Rows from block 4, named by matrix and row number. Rows with one number belong to one channel. Each number is 128 + 24 x the weight over the matrix's rms, rounded and kept within 0 to 255. All counts start at 0. Numbers have three digits each.
# convs0: first 3x3 conv, stride 2 (model.blocks.4.convs.0.weight, 160x80x3x3), inputs 0-15, a 3x3 kernel for each
# convs1: second 3x3 conv (model.blocks.4.convs.1.weight, 160x160x3x3, transposed), outputs 0-17, a 3x3 kernel for each
convs0.87:120105110098093110160134121137135109116097117112118140152148140147134124145148140119135115117104101085096150136107163154100089140123131106081109130114147117099107141100079114105155110113149074157127080165116102155113146135124144136146154118139147138121119115136166156150119103121142099122120091061140090116081134149116149168138144116139158189068102120131165148105133114111105149119109139143139119129125094135194117158131104159115131
convs0.88:144138124148150111127118110097117123134101118110151148120134167143122143095103098196159157129148159117135110120149136157128157149120113132150152165178098152125118102122108096097132090112119142149131120128098106137118137162175159120138142133126165133098128108117113137120108101117085096085116134125133126139145135169133149176090103144119130153148120175124118130093134130072111122120140114130116109121133119123109082170112082134132102
convs0.89:133125101186153144126146114137077108158120074125142080144110138124126165135114112112118108103135134109113113106102119117157116117131132154119165166107103163097101120080132078124106080115132144123141142124147123132154138134133105141133125162125127117129112183172137176142131111132129108142125151127151140137151137150141121115146153133143160118140137116092126098090111154078067122134106100140099130204139128157083138175077116112098102
convs0.90:127141128150137123142124119136137145138110118164153156135129123117135105110146115088102121072121167112123156148150113160159140135144168168113081143094124095104098150149150078168208089149184120079146138118135119132133152105134108123142116127118094121165136158118124156140103112128124123111106119114137091129124142140150152149090128073105174137103128154127134118154155129129179152154139107158145121131153148102113143089102149089115154
convs0.91:102105115113120103135127116118123158126120129143119126113138153130127150121147131105170123144156133120132130191164139116114175085114144112123138170132116124113131118132141109112123094134122137121132134113093171117091146143136128146126130118143138156073155121077148143108116119127102137128148131132142149119110123149140132141156167163135111124115151138148135110124120141086131148190184137151161119128112116146107105165116085168159163
convs0.92:105110122116098127106138139108151151102158148124148150110105112131091100082104087070104131137124111112119127129133122077112136097111130176116105155137086092078091120131102139102107170123108150133110113141173149168121120081100104121128114109124135137128107106111122093099098112108139125167126120139079093122091111116105100128120138138156180177121133140095121102146155127115146131157128094120142140126164124121118078144139142154109105
convs0.93:123104114143108140135103115136117093136095100093102120123103117082115131120092086171127122121133101093140105120137123152156139097122088105087110119098140118147142129106161143112155126086132163110106149124147129091156124139136100133190102140140149157111166137107120137085111138153130115129129121143096104119125141111112120100129106127109101141115059117107144113125096100120109106111104120105129131104111131120108106100144096110114130
convs0.94:094145135133121144137112115143101154109106138119101142144118161120122168143136181136116092133130110115125109085112153114123120139123145127136101093133117120170129162153127131117115148140143116083087118103112118104130090102146132123158134133126126138152148127178115103164102142169138124140145140161116110140134103115089121140126141163107124154117106098077154131098116117137113129117081142071086091087115143135166103165188156145151144
convs0.95:077071125123108131133106108129109112109120109145142145109136119135148121115128135162155140151132155136145146131111107091102094096103133074099096103076047121097041151121115106147114108095128116102132101140153090125144122127113117121118113120108092098112120077119127122158140144170127128141086108090141132136121135142163141142126114084146144129175163123141140166180123172153077178131144139085123123149098155148097142133104126122115172
convs0.96:101135129108110153084120129109134145131119077117097125123125122119173137142129129095135132128138121134122113147141120144114139120115168132134095155124119109108097110138161123163137128215145121078113129094096140109126133140170143162146157163183113123119119138103119159093113120142079113141101118140155147119132106136132084085122165137121134084131170121112157134098115114128142177172131094113131142066146115140124113149160109114148101
convs0.97:163119147143136151103131099121145173133111161098124121105137114130172075147168142140129156130124124126097108152126154116128110125121126121109125112079112154103124090126142126157119085109162144157127153133133128100113165172126134146138138128135094106108099161110095154146107119101124105125151135144126097086075089090103112096116096098146114135150158149185128112136091149066103139153140190102116149123112093107070159125122113086162100
convs0.98:096101132099101099091113115136163142161137130125140113083115121087063109086097093154173153167195166128124146104112152096092115083087119151106138161189166134183151096126156127133142122146137123101093135108098116103092126131145152200123178163163123169123123132140152099114133163144103120143100111112154117111141120130145136163154143150150121134150136109122154148151129114174156125149126163175118108129110111144140141134121142137078101
convs0.99:124125116097125130081123121128134151096126158099096118135130127150126119151160127106120116099107130129155130081128129098091109116109106096095092110086132097108161121128137159136141156156093094123108088096154082109147138114094126130139120143126137145210154117178144163183126170134141134117158131127114140163138145139134145132096114151135124178134120174183119099137141135140133116140128114140113106116111123099151133151108099167164107
convs0.100:145133108137128131113117107128133137117141137129127148116121138112130158107103159140113177120094152142126146133138146147139122133162133108092125128121148115108142121131169182145128082117083123151137127163136129134118125138115134138117106136115165160144100141167138141167119123131092131113118137138101115100128145155115121154127127117127177115129155159099097127099100090099142095120095121133086131126096142126097104113080106109111098
convs0.101:101164173131089129145101109135140106137131101121149139076109100101103093114098117117165087138165135185118143102074122134142125135137129095077105079118144171148139114098126140162109206196108122107136083103166076117120121104120127118130138126085118072141145104171103099124150117151151099114179149110123145141147157168100155131111126150170199185117168155110123120110121079144123131131127103114138115104136148125103130111116164075126138
convs0.102:108122135153107118135114109114155189138141152147147115131115118127140109139147127141117157075106138119125105202176154145144136153160129100114130102109136107099093092113148105121134102113120117143105139163121126131123138109118100122151139123145105096144106078100090135103125122107140146151156123141123153160151152125148142140116130131142127119068096095098112133120138106145115137128163097145163126132178140117103094131144140125141109
convs0.103:129126137108157148114125150137109107140123115139139134105131152143116138103132136146129106137178106158125101107159129120177121102162159138141129153183118147174128107112106119162105116087154119136083104129131125153121142123110132118110138100122112154125108141125089105106145123135126124142129117088131121146101129143129121160139115094132176113168197128150091159141132161109166140084134177140129135119104118098125164143099141137082125
convs0.104:100163098117187116119136157131120105135148158167150157158104125138149142130129128125131155159135149123151177102115138092102110123136105118123141127140099116135078124146110153155120114136181101108107122098115156108125105110136128090127111148131133137125130132131115105127129136121130147146167130174103106089103094071118159116098131137113162128137168143102124147120134156103148144113124100115126144099162137081109088111123124092110084
convs0.105:110140127126105136130080098165146136122107145143104121136132140141126144119134114133166117103107092121096088179159129179124114175144131153164146120133088128124125118158186084149162077144111124113136124128144136103141114134107115138089112110083105117118122123145190164164159108112083092094105111132128120112135107128125102142092136172108129159096173193090128099131144093108099148147136152146129136119134138109199156133142147144168119
convs0.106:142109108132110112113124131114120180105121164141106136112124129110106094144111094128132141136169112135118123118095084088131084122148088113099163085091109085080092121140124151187165166150119132134141135138162119153157143149122132181143145143106122129141103163128114146153065100119094112128102149143107130126141130126120128099186172166190153145138120166167113128152152123103110163107071142104119172124127115157158109146171118100117109
convs0.107:138131125174146160175148137161149109124134116098122112094080153136102135133126141169178122148115110158116119120074122145117153101107144147146180145157143166123088096095125093116096098151133148194157173190152167156126150119105165124075198156125124172164127162176126150089169124085124123091096096106103108126112134112138148122137152103111148123144162104110108096065091124110144114152103091118128139141134143136067118124079108145140109
convs0.108:114119116110128125139115114109101125090108135154149159102125143099121164108101132139144149105154132125091087118147114087104150102093120132115092144145123114137113148134159165113113094078133126126152068093117069135121142138132129141121127113104090142159080096144059089152137098117106103154149117140149118148138126168162124128141205184186181156146150144125109129139107103134113117172137155155158105170153164134143114143121094137131094
convs0.109:117127108127122121105129121111103122148108116151110139116108139125109104149134103103119130132129109123138132173130110139137115126131147179116142178132114153119094087162149072104104096108124132097133140120135160118134144151166126130091111127120127176083127113077124110070073103084107079119113110114129159145126121113124114135146127164163141160174129101112123122125141123116167136106107120089113122103127137126114159109091089124156069
convs0.110:121134124110108146096148152113155085168174128149112134138146128113137129156113142158135110149127128091122071123102088138114145104147149093120123133146106143111101101087133109115136164166168135123100128129116122140132106105143116155141113121112137148105136125129142117106158097097125132125124116115111119107151130092118096108127128102109135173155155146112141123134141149099129165119155104106171123117173150119126108107114136110127120
convs0.111:137124114110137096116152106119104106110083092120082097128099123131129123115114151135115125101129087087136095128122103143095123152134123119122124105108119073068112139160108129054109159081110132143136110131171143129157127154112112131111125136146110115150096139192085137175115140128119147137135131139120084087136090092104104106120103098131093173180157140161073127129089095100078113155163152142174134145131145127135115098108073129068071
convs0.112:135144169117121104125121088141145142126100146126128146132115125145108127167155149135153091078124120133089118051105112082131124119146143125143064097139128120077103096122115114103135135103093145135108119101131104104135136121117157119100166116109098098129130101104114118109127103089119097142145126150140130136125121132135115131133149136165187119156146106150149140135148127126146161138154130100084163109080110165118107176160158138099115
convs0.113:111117132129104096146135102172161145140163132134089123133093110129120088140112081163134141133117154141106110112182128104130153119085113123123128122116108121134104141159116117142177151088158103093145117126130076086120139127137111125125137105132110128138090116095119089161117127065108121115102118113156167136145173130114135131156146106134201196143225235177143115122135154117140128136134159153122127124133116094086090113148072127118154
convs0.114:120120103150125119152178134146148122142180143137183218127110122136132125137125136142119128163134171132144134091109134125100074132137120140190181141117181105136131130112151100102158095076119135111110109093125090099142115157116190169133159162149143125114156185147110113154106093091145135131152127146154092080151137110156172138145180184101119108090127107120108076151089118093121147094114140131151143134135118086159121105157160130155138
convs0.115:129159140121151183094116153099131166100144137103105139153180137129136131161092115111094121115121151091114109120127121119110138167150157104116072125102127157134166119168087148129083169167157092112119088095137092099098124103125106115139125123137159149111159120134109115129133139124129134140130117129117093132137103126114099111127121132109158166112139142100072083096121079101133109146136138105106130099091146141167142162142101081146174
convs0.116:140101135124128147146147148117124098122123102136128070114132108113116101110104117113168132139160093095149106089116098105130128107126136099121100138134115170174091136134113165141143113099102126139143111102117126120118122109141120133165103132162114179165133142196112071110103136121130141133143120118123116114123162142130178174141162123175173162157162180131115122096125109114102147072084112100091136179178158134133139145183193090148124
convs0.117:125114088127121129136100147124111082116095070101128159137109086105130128104144174125143148134126136120118158104106126099102117144118134142133149129123132132124127111116101116156088154135152163143129140120050116149074081137157099117139160095141121100125131118125124119136129119098096090084116105102122096140121109153102127185114143126124094106143078098151108134138150136132162157148136131134131113103136128091090109117115132117093142
convs0.118:160129151153147137120135126107114144111136160099130151142114128117098099117094119127148148153150115116171142150094136137127134117113147069127126092139102109112135068094156124129154131155101121108155125128162094123124126132107144100100154113125133130132106063089135125094117141159111157121134114105125129124121145136140113118187186175161189180120116073125105097093134118095147146097126150119136150127112120139110124161117084133124115
convs0.119:139120103140101089127079044184141122182106096090091119111100095086085126119111136163125126108116132115111098123130135119123133142117103105071106117099096097076116140178121130133113120125096129064078159081090142082111117126129098102109103127121121114117133101144132134143138156113123152166126153165135147143148140126126136109094136170154158172173147179103096063114102143134153150105133159129119147099120132139175151186136187072135147
convs0.120:101146130105134132125108070119117148145134138132116096170127102123144153103151128122143115146141125126193126191169164140111107125095125123119136159135096148127138134134169127151137169092145135113138126124159085074122107125134132121105181135099108151096155103134125123129155119132106093113158102134125129157113108137142077127123130143084199163119141171137128120126138136120124171107139168135171161133126146132117160177175181148163130
convs0.121:119118130099133134126149139110126122143156137142128129136105109099127111142104117115119115124135113175123145121134169124136112100150144122128138145158103159154134142125145115119204129139140124116142126110138143156121114106137108132127125125105140099122115102123118112118133118119125145112155150138095091098098092091111090113209204181151161163130142143125128139107105152096152132116134161107108158096118110130139097084112092162079131
convs0.122:093119112129110095133123103118125113109115119124095123123108174146108150108125132140139121131118115146136122133166139101145107104097105134112121138114110114071077135089154101106076147117129104132113076113082095109139107085080131120122120117116153144142134111145095095120128156132108153173118134160121145118119122130129121108121129113165166142165126124146139176122148139119134121151156120166185141162162167124128137123089133132126103
convs0.123:113139165111144143139135153129136167111114118129105127089141107099090136126112082123111140125065111105119142150120123129157142124133125111122104105100096083092086159119113185166166167222169107173134119155089142141120097112113115129136137133134119159138109109128148121137126122143080123133075107131117101111104097105140115092152115108199136104176166087126157120182137122116143091134152134149138122111131154094108130150146115167152207
convs0.124:164130146140144137107117141126153148111118119076092097099115133089113139112097156146154121126124117123104089173153120151149099154111112111112101128121146119131143064054109122105120094120129115126147120130135123135117124115123148134139122120136132128141157165161119137129091112118096146124133167156140135114131135111146138115141106097216163135159152162094135086132146121142187120115084129135112118142126100125120112090117131096130119
convs0.125:137109124114126124134166186137119133152144124101117157115110101100112134122146120133140094154105129148121152117130163079115133085114120134086097139113120129142168135143124108151135155165170099148185072175156145158087126136128118094129116079110148066134182105096136155131129151146150152115162127113106099129096113128114117102163119154143110165150147158123121116140103177155088136156133137122133143112107131099107102149163128134119128
convs0.126:131087105138115113130123136120114147142129159167128125136126111124147096148135167149091123113113128106127121133122149129122126092133119103090078132105135079069084052099069051105120101143148097110133106119141154140112115145115130146141141144123083116103121077077134135101157122124162143173145145160121138135100120092111139095118160167134133102117095093098118157075145116118147123125146141111115142112133114112155111121116071125133097
convs0.127:120124123096099139095112145146105120111095118094126147121085136134127121124117119111149081156132135117111121175126127096160143064137177159177142137182103138178093114133124079127143128163134129109129139114096134128112143140137118125124066098128122072121110147088109121113155115092131108116122122120107121104106139089139148143163144167160128200142123147119129159117130158163118135163183157145140153130136159154111118134134131097125154
convs0.128:134119103121122149114094144070117140123128180142176167130120126123128103143132131140161137123193144149161095132152101107122120079093092126124114159169157156171134152169143161163128131110127097126133106125141126119116117115135113125127124123146162119167114138118130141077106125108122118158145135128128121126132146129110123155125141129142147165145138135115146146124129175132144134143151094158122154138135145168141179144175157108149128
convs0.129:122126142129138124102128126175150113133149141128114123150156135142158121119130124095146125140136118124097122119105151158092113170099143130137105114130097099157112128137129113080140204101110104114153119098125108116140134111120165140138100144140157163106107117084131130106145114157137132167152116155118119116125128119122128134114148156120080122156085089115091106078129128144121143192135126186162152134150149133155132115104129139152132
convs0.130:107090123082095086105100117090132175113109145135147134123136141103095131122114119125106140116112146090115138125120133093130151136133131107122105109114117117138136108123110079119109098168119138123155101134163083124186141116127128132130104133126116094160124102139135096147098182190106151163091113129152108142119096105122110107098118119095124149120116139119095142126123119076088150080106140145133122143141157128090070113082130114093111
convs0.131:122136129149149117145156148135141128127137126160169090098119172113125115138135127106115133116109139145136127123114132148125147151146123090113153105173157133161170121179175176182177165162090098127157107147157131091151134112116142134110114153127183111092177171115127108120129147128136135155140120127113153143106121117139131170122159169156141163127107115144144163161151152122117132176157117121152144132135136155123141121173156121128173
convs1.87:109122129148089114117114128127124135140123130186128126118143127114130121146155156142120109122105143118152149104104111108112116122117166146109132138118139133112131137138106113163109136156113114141163102081151136098099104144123123085132140091095118109141123162099134160149136092119136109117114119123118135091114159126167135133120119130116108153161121094113102181147102106149117118171123125139155132148142153128122124084113154091116141126108120127110125120118137144142144139123142090105143
convs1.88:127122142121114130107112132114142166113112142110103096107130134091104132086140149122165141121118112100104078142137113136097109133107125143088082115108110117137153126100114128117089109127098114123131097115130107137159094134078113157102138105110112105134158094132112143114132122140132123143130111161094155136088118108107122074123120101138099123155107168128134119105109146136101138116131149062097127093089117117139141162169127099136150114101128123137120126116116169130150122107154120100135
convs1.89:120122112162104172109108157114142134114124139119147128113134110162099123150120103157114145166121118134142115064093116088103137141137119171170137170139142128116119148098131151117121101120130140133147116117107110150099151127149109117133055129097175140128106112140080127135118142111085180123099181128148137123110163145139162143142124138134103085154120079146119151164116120107134116179153108124131086107121119115116145120108161132127116093146136102165138096106162096120136105144104076123103
convs1.90:118163101140095163097098138101126120114138128104130112109159141129122121107133188162142159108118097084096111130146165127156176119165170105188135099086103105082071134076107130107136105121154081093117117121131132092117097122065126142094110173102125122071095109161161107196129140125105128049112129096082146174131133124165133107103110128091113082105151122152156119143165086154132120137134141120130124125110151145084100117132101064104069104129107096118116111120095131154135103120126132134136
convs1.91:151119112121090147117114156100141120129143113159161119114114138132110133183150188159169173137143162111139125116109115095131100158106154117159144129129157139114129156094097105122097106120132101106103152073105111138112103111122097136081091130159107120139125137134148117146172127121088114109091150157112129117119136110144127134108133142129103128143178124125125105113113095118145146134120160117113152159120143090105137125119145140164127141122145112135148097123110098123102060161132076126116
convs1.92:144167116129138094148136134136141151142133127161113080120125167130146141128119130185174205153130129107108064155120133108125176120125134188133130149098133161120103142131104122131096106111123139093095122118099103134159192149135162163106120149072113101087183135155163123122130114156139108136138117084149148113097114109102093072111140119128105108152125054136145160106067094134120118145150138074135152091126152144148176132125129128152121147142183127120100123152125132107097132136135128158138
convs1.93:124127138162135120143109151147148114148142117142122076151122136127138099100095071162168156122147140091113130143122114105090141108094168124100117124140143107153175146148126148150119134163110130155141126141141093113140121098133124129138130103144131116102117094113134149157125159155115126145113150131121133124132094163102084132124117112112119145138129129092125139134117160141137113137111099122108110105097141144164102141146123137160126157144113148132156075095115100118112127109120116115154
convs1.94:119134119098126147146103151148139140160145149126127147114111130149169129167144137090083075114156126161198154078151156082116167132113124142120141158127093162146122124124116176158110109145165162102087147174126122106152136131121133097098116112087116116104094115097111112114121101104097116085109085148135137155189155170161136144152115147110099178134124114122150162098151168099151138136114093127104103160125129108115148096102106105122126111095118116153139094131103135120111125117112143148111
convs1.95:174156130164138118134119153155136093161086110185123093065092140109167166111139142101091092152113143163151175127109120124116125104082094134113115079122159088163136087139152116133087110112101163126084173182131117123099108122119109125113081141093162166126087148096080139134157120116109084118126143111136094109138132144172115149118152145146171074130137101117128143161158137173174162103140100095146120148167164100135129074122110182155145139153145148161133121082083140164151115159124125134106
convs1.96:104139126158126090160121116143093104140090102109094098132139100156098082119126129114093096111106099168175165139135085146149084167147110119122135137164095142105181103125102145162165156121183123155108136089127138116125137136122149117079138128129149082115161081110183145156123126109101114097128131108126124157123125133126112098113150152144135158113148060160123084117139101106114133119152127133095145125106114107088145127145058131175099155183138091138130148120179127123136121119105175155121
convs1.97:146090122123144132082134139108139117124134124100109100147157113140114110129110146131133117110130142114083128173108092131138088129122095094121134171149149128121146081104068177107101143103131135109126132100106117126146137116106148107078152151127181098106145115136181155175151114165121135128128138132077106122126157157130142117112121170167159160150154165149114086104104128129106117150149111140123098134088099092097147117132094105162121124167096114110069132165168095102103117100109150138131
convs1.98:100118108121125155117090143130152132134174112143124108157134115091103128126155123079097108106131141137150135119130095102082077143102115097104117127161157137149130125105128112129126118136124171166149163151135103145123158170144140135167140137123119120096160131102146167094113112107120118089135125115148134136158139166124154135129140152103125151136116169132127126163109133146094130165118097157146094119129125118107149116099140122133123136137131096127166119166153086083115142160197102176158
convs1.99:126169098160138119163139121126122133153160133174121168129114123139162122145142118087111135122135147158155145116113146115134151118146169160100123150120146144129114104142180121130146119154120134135130112103110183148125120096135120149143108172177149130174104131113103120137138153156178163145136150164108110101152149183157130171159122126172131089137165079176168148147171125115087138104101098112126112122124098150151083138167090145144110190154132144146129145131112181157130128094061133101096
convs1.100:097140121094123133092111142093094147128086133110104117112155142159117163163134153140103137146136131130104122091108130090132115130168147195154105161152110140122103161120097111130101077109108166147111149144102105151111133136190107100177098139170103134120115130147124099140088091097142125139141146136130160133140148141124149128113088103108103092123172093111143179118112085133114130117122093115165120133152129101102120143150121155127127085089106151169130096129129120135108135161145102130115
convs1.101:139150128194154082147132149121146155137153129149147112128148141145115096123154131115104125137116136137129165107096101132114091142175124158111117132114084126143139159126128170105130120095114142095084135132156123126094103117145126115183119117122121097089159115091147114108140151121196140108163168145151146141176139092128122114068115155123115128152140150085126131167134092098112142148111114145120104095134127174106118148133118123164149133130139188161114147152198100117111126143139119099105
convs1.102:111127095127132068187129120096090104113140124087127095162124123147111105142129154121134139108141151161148188123159107166107086161132158190174106134116103106114149095118091136114119180098136137132116100148152104096120090133125124107146116071113116130117110080131151090124146111128152140132144093102061114127105119098145147134147124077095114133132141117145091083136169137100120129157118094133114107108131128082140081134136068089117088150145138126155128156134134134180150089124142144158150
convs1.103:136185095137181141081127148106098124089089125106168123127150156113142137153172157133157134109135103140102105100096096126113122102115131172140107135145177129128137126131097114139105109128115131122102118153111088079149118141118118150178106135130145133073122192109143121125114096119160141137158124137130122116131125092162104086109118152100140088089149120116121112133137123129111106113112136108125123105147111132131113120168142161097116123082115089112151114154154134142124168163153120166137
convs1.104:150142169145140117146133132179136134107096122119108124149132125145113129162146128162126157116099109118143111089118134125122117153165126123136148100121123111125129140128137128140114129132108127134118094124137092137103164141119156141124123105112138126161134129114109108119107103110093141114119132109164168134143111088115111128113120160142119134147134097126152158102110118120132145127142117088109133116148124091139137123117102137149138095165143113133103132134121095113106120119130097085104
convs1.105:160100139130123115095137093095090100120134136090098119159115126124117100151112115127121153155134144153129138128151097149143126155137180106104213139172151135105059114179120067091116098088126122098142136107128186103125111101108124104108131107129122133152065152099092083093136161139162127099182103081058115113071091135129096106074149089121118087133137169144144128114092064167151100179133092168154087185199145092096115150126155101106113123097110090103165102139128132157138126147145124162140
convs1.106:132128130139092137116146141143105141172107145152092106130128121106106131115075129149117118110139139134117121100138119136136136125088101170127146117096159133070182134096110150147129094149161129098147176139137138071100124120124114139142112168137132125082119116162193091108144126104113087134120143156124123150126138141157131105124128141123089169150121087124112113156133104085130130171129141118141126163145159121096119115072144113119113141132159168092098170178110142108125139121074166115126
convs1.107:126112070144177080116134125102111075106094072115105095192119153143095113129114161086118123102099104139147136112098081129125103142177094164112126187106091133086095068109078093093095126129120212178082162160111129130110134127103155114120141125091174131106095105099116139116131133127131122127139075099090106134146149138157156140107097127147142139137170105120130135113136104087139108081102105126126097124127094157094087153120105151107104168123119114117099114096088090125138075095098082110134
convs1.108:150137128103141130144132143129097108162124152128154203143136110123117130098117136109095105072095118133142137120126137147112130127099124131155136137104094136167127130111130163115137158121072111125146128129130075139118119106127152166152135104069124108147141134167170144101162132142111128111093113116107124123134165126148142138130120087120110105151125104124146130079133152142127180117103106137145124139167144120145148138138133111153120119092081110127117116171178157126120148150136152141168
convs1.109:086133105099121134150109116104097112078127111098147154160148147155141123100130165113118130078117104115123110108125114133151099160165126156136110115117104101134147163139102128146120129134111116140121140120167119087120103133119116140127113118107107107168124141132127170201151112150133143153124103135122117125094096125111106116136108151103091105079126149098124114145159112120092153129146146161124149155145104124118103161124143140112142145130117117151135107119129104099112118114135086095117
convs1.110:142143146133153153164175152168120085163120094109153057121143124145132155145152151094107117150143125112117137123128119145141145118119117164093089162152134135085156133140118096153074093175137126148142126121144119130104123122141134111108115151079102143103098128131183150154182123108134120092103138109139172194137145162133146130103106123109118139146148085141123132203166089143154117117166129125140145134132149120132153147108134156082121103124143085100126098152113134124110095151109121149080
convs1.111:136151096203107075152099096159154144138096087164122046194131156205074132191133104117069093167148137148120158117077082163128081204166166112145125162126126124099136091152157076086173108182096111118130152124168100097135131068153135077101088113146183101129108124125084102189159100145147110105112132124143140094120122138126162124118080095135187067152163092163120120152117085155171145147115095144095069121128116191143044105132123123118141201136112137089141094078084152132150120130162127165151
convs1.112:094119104119135112153114139128161170081121121104114112104128128118126118149158178114132118133151123123160123087129089083101041122123063140093109125112122105124132169126102156141112130138130113145102142182101123128108144162141117109141108161126132114135138108136124118147132093109088142153114116174118134110106090111123120097139134135079080109127157133127154164104106141116124138131169114129110124106097120095134148160133121131152149132090098129117128123102145136106109153105122106088127
convs1.113:155132138150114157104106117115131174174132146148158127123167143126127136144167182126091116145129124081099077137139104116149123117135144142121104137156154111113080129111145106125148091158130107117116181087112145126133111120118128169119118160100126099085114102120148140163162102166129114141111134084099138168130183163121104107085112135165146138153158132118112106124102124170146150119146184120149155127103154154116132122140119126137120094127132148170105100144091142122123122124162138125086
convs1.114:092111112094112093126089105122110164096116151153127106132144099108132145096142180123172135142131078125126132121132111084142102109112136128147150132144114110113155122132120109123127140144122112110107146152095152122109132130140127112135127115120138150137145119112137144144111123103122166111101145089143131108126102110156166126129114132126101126169105155096112151116072104123135130143125121108129099115144131131124130136117139142119104121146159086126136135146171124130144125125132114166164
convs1.115:093108106112096126131106161126107144115097134107131131129163138102131130134145156135109116150114089176146148101112113109102126165160131110154137127149117143124144115092067144095111144091116115095138150116125110097148162147151130112103128147144151125092118122085159098140169150131104132114087089144119106170119144179131150133080131117080108115125118076081121101126190149112114105123112123126160136170166132090072141140085121137160110093151145109169165096161123107130163118165152133161193
convs1.116:113167130140153111132119162137117117126117183124104142147141185135106137157107152171148154105123130134161124125158169162147162166163144105154130135125110094087091122118129133099116109174121165117107191139107123099108118121114116154113131094116141117132084087148120149097148146176161121089169146102118147147130145133121126133112119140107090096156124098124137098133125108165104111132141120122147138078134139200140119110104117109106124110093099108120160081074072143114121143120157165134150
convs1.117:141138088148146106087175098103127089097115109109091107148140127135135114158172141160127135108097132140111105154161143160173162179119163108141135103145139149146138101136130121138105117141131131135146114134137140106091131121139148105117172123124124132119158115108128176117137087151139125138149113150124151119115112137117103126139082092097105152128125151161135136121088124087132158076114129110135161103100158131171102106171147156107106114130126121151132115122142146152129139157132139150149
convs1.118:138136160131092118095115102099134118149161184177146138121116101163106124156079124120114124141101110143146174132091137146144091189179118093097126135082087181130136145121134094162184129134193104151135136167163159160108162154154165159146144143153102105116137105135139114138158125085108100095119095099143141103131118108150179141102142102167154110146151134177129113122070097143134136125094127117149106178170176131115127125136116114126152117125129161123124096162141119103119104116100124129104
convs1.119:089121133095107131117077115128111131089137140119131109143145126153138122128134123132118112131113088097142097110143108131099113151097072119128089119150136162117151135095120138104136119088094073122178092166154145101123120173125067143123073157132072116082140177130097127089146129079125149104082118064155154152146175144108108092151113142124111171104100116158122110141167102129137101156151139121133150157109134056125125114115138081160149123156155085117183133135191111106134099165136124141082
convs1.120:134098107113132118099134120094103105149075142178166172163160145113149114080137092145151133131125108140117090076136157130138165132142158105156143135157154111159100173120128151064099191085112133164186150118092163149111123058098168114095126125075135134148106120086122152125151122117108114127043144111078069135118114182149131107152154138136142099107093143128164145132122187130136146091103121117124123160142131138099132113163136123135117146096098146096148143154080120089090153131137137131181
convs1.121:148170134140148131102133108112111101116120085137128143141174181119118132130104164147135130090087109100086081144110069119135050145145118162146069135086082155169128089113122085143117099117112132145128136093117083105124143134100135144122145147113120093145113094075130144126129094146175126112125139123124155129143153119130166160100131113110088129142124095110149122140158116144096083126149149137143151132163179154123105141128154114118114102103116140146129119117120095069136115066142147118160
convs1.122:149150139138126142141116156144123112112102104121129103113131120106110123070085090138136144144147152177140155134112084130128162118126128145151133092179137107161137155145157116119102148104095118145121111150149111120131124138129096130110092119094109084111100100114143143121148155118144137117087132120104101139122121117134112132159176147147151121100101110113093119155122103111161156088098130121093106117108134098112157102104110139138153157161123099116142125152140134114119162148135139141131
convs1.123:122158113104183124121115085126115147122102126131169109101088128161121093141074141151106108116073108089129136106135127089104101133155105095095172128118090149134098132147108190173209193205212150108090122133113167167102120110137159127136168168142095112152116125160171143189142137116104131115126114109175160167189133140114126128136169170223148127166159080115158098121156104140185177126151162109122149205140098121099109168082099135152162126130142170128112135143123136119085169103093146081100
convs1.124:132108149114158116125158152067109111080115147102114114142111110165147136136096123172138121118125137088111160134154108170148083184166121148135147181178126163091124119209130145133119131116100084168137116112147157090144122123124098107137116086138071152146120136154129098128096192134121175109181153104110103075139145110140117134169093133140101130119149173160094107118101061119100136161179111164115151140085079121148104088120107133135097118144129152114164127153138103105150115124119092117136
convs1.125:090103111132104105095136123136153140104085067100105107141095097131143100137167109135165116152131136121116094135156112132148175122131165113133152148153101163179119105135092127124104144117134143129113090122097109148148116130115121113140095127155099132123162159084156119121157147134153142130143139104126162124104114121141111103143113110120162131169156129135123154120112112125142074139114108119156167122125136155142150116173153158155153157113113143104110081116197164138108222158152193122174
convs1.126:148115099182130151143154184093125114103118122137141077117115139138096122178113146131151166141136162119123130137142134119142114117160146107136151095108195104132164145138105125163145142149162110145143159128162122102126133138152097100105098168129126138115121141100104149103140097138133150140139178187104116064131100090149116140096131146103113145153125097159115084123105091098144108169118123146127149174117115086103153147137173165142120095118155134096139139130113109125108100151107112142100
convs1.127:146111118112114117155141127159071094188125128152109117145144137135140140158152148127139141118133083155144130134150144114168127142151098162118111121110120107146062132085125112098109146150132127112147122140096135162104132115089119095097116127069163081096123135140130116124151150112129157095094130143083096124124117139138135146117169096145114094146126110119109120172084099128115165108156154138135126138131146133089093124144091157140133120108091153066107160140100103089105114119124119150149
convs1.128:162150159163136178138128193154114120094115148106143149162144149136119135165136150118116104165119083135132180111116133132135144146168152054089148090116086159096051145112142114129159163109161097156139153141097116095057158127133114123135127144136120128097099135129127121114114120129089139153126150094129095074124122163130128152130138123108173085164198143195101099150108098109146156144118151110133139185183196116146137098106108079180146142136182124124178141110064128106078093109108120116124
convs1.129:114146128151119115130116131122114089101132124134118143119106130109098107116136145132119138122106115136132153118130129140135158171156154120131161123101121149116155137155153153123165134122131146116107131143136144117112159101129151128136164152124141139139122098087157136135115103133143139150082162149147106084143128077123165091147149140119153119152095090099082100140102104129114117118127117094113124126124135138126105098106110091119126119129117101137138107157140135136154116120085138130116
convs1.130:130129134143091124119075116135107140152083134186141146148147143143162149138132111139131170126123124156127140116089122125114164158128129140160151144128101151148103131177172118097126045105108100153112116154159122153145166123129143135144122105117128129151121137126153110155175125130154127131145126110114117108116095099115112088115128146121161112096126092115148142097085113186138112136123137136127130116134149140126187124123137133159134158165139131153152089150117113108137124128137129141134
convs1.131:112137124114127126101114115105116120063113138100109141138097104092103100115187150113134136130152149154129107111190140125130122135164124095116163117158135115144108157134127134164119140107144104115128162122149157082090165118104106152089122142091129186142070134129144141132112166103084142093135151106101127138117097112129138088139115148112081124147070150205098148189098080135135159110120122130124119129112155100129131107110143130154140113128163096103147071119122120113106127125117126149128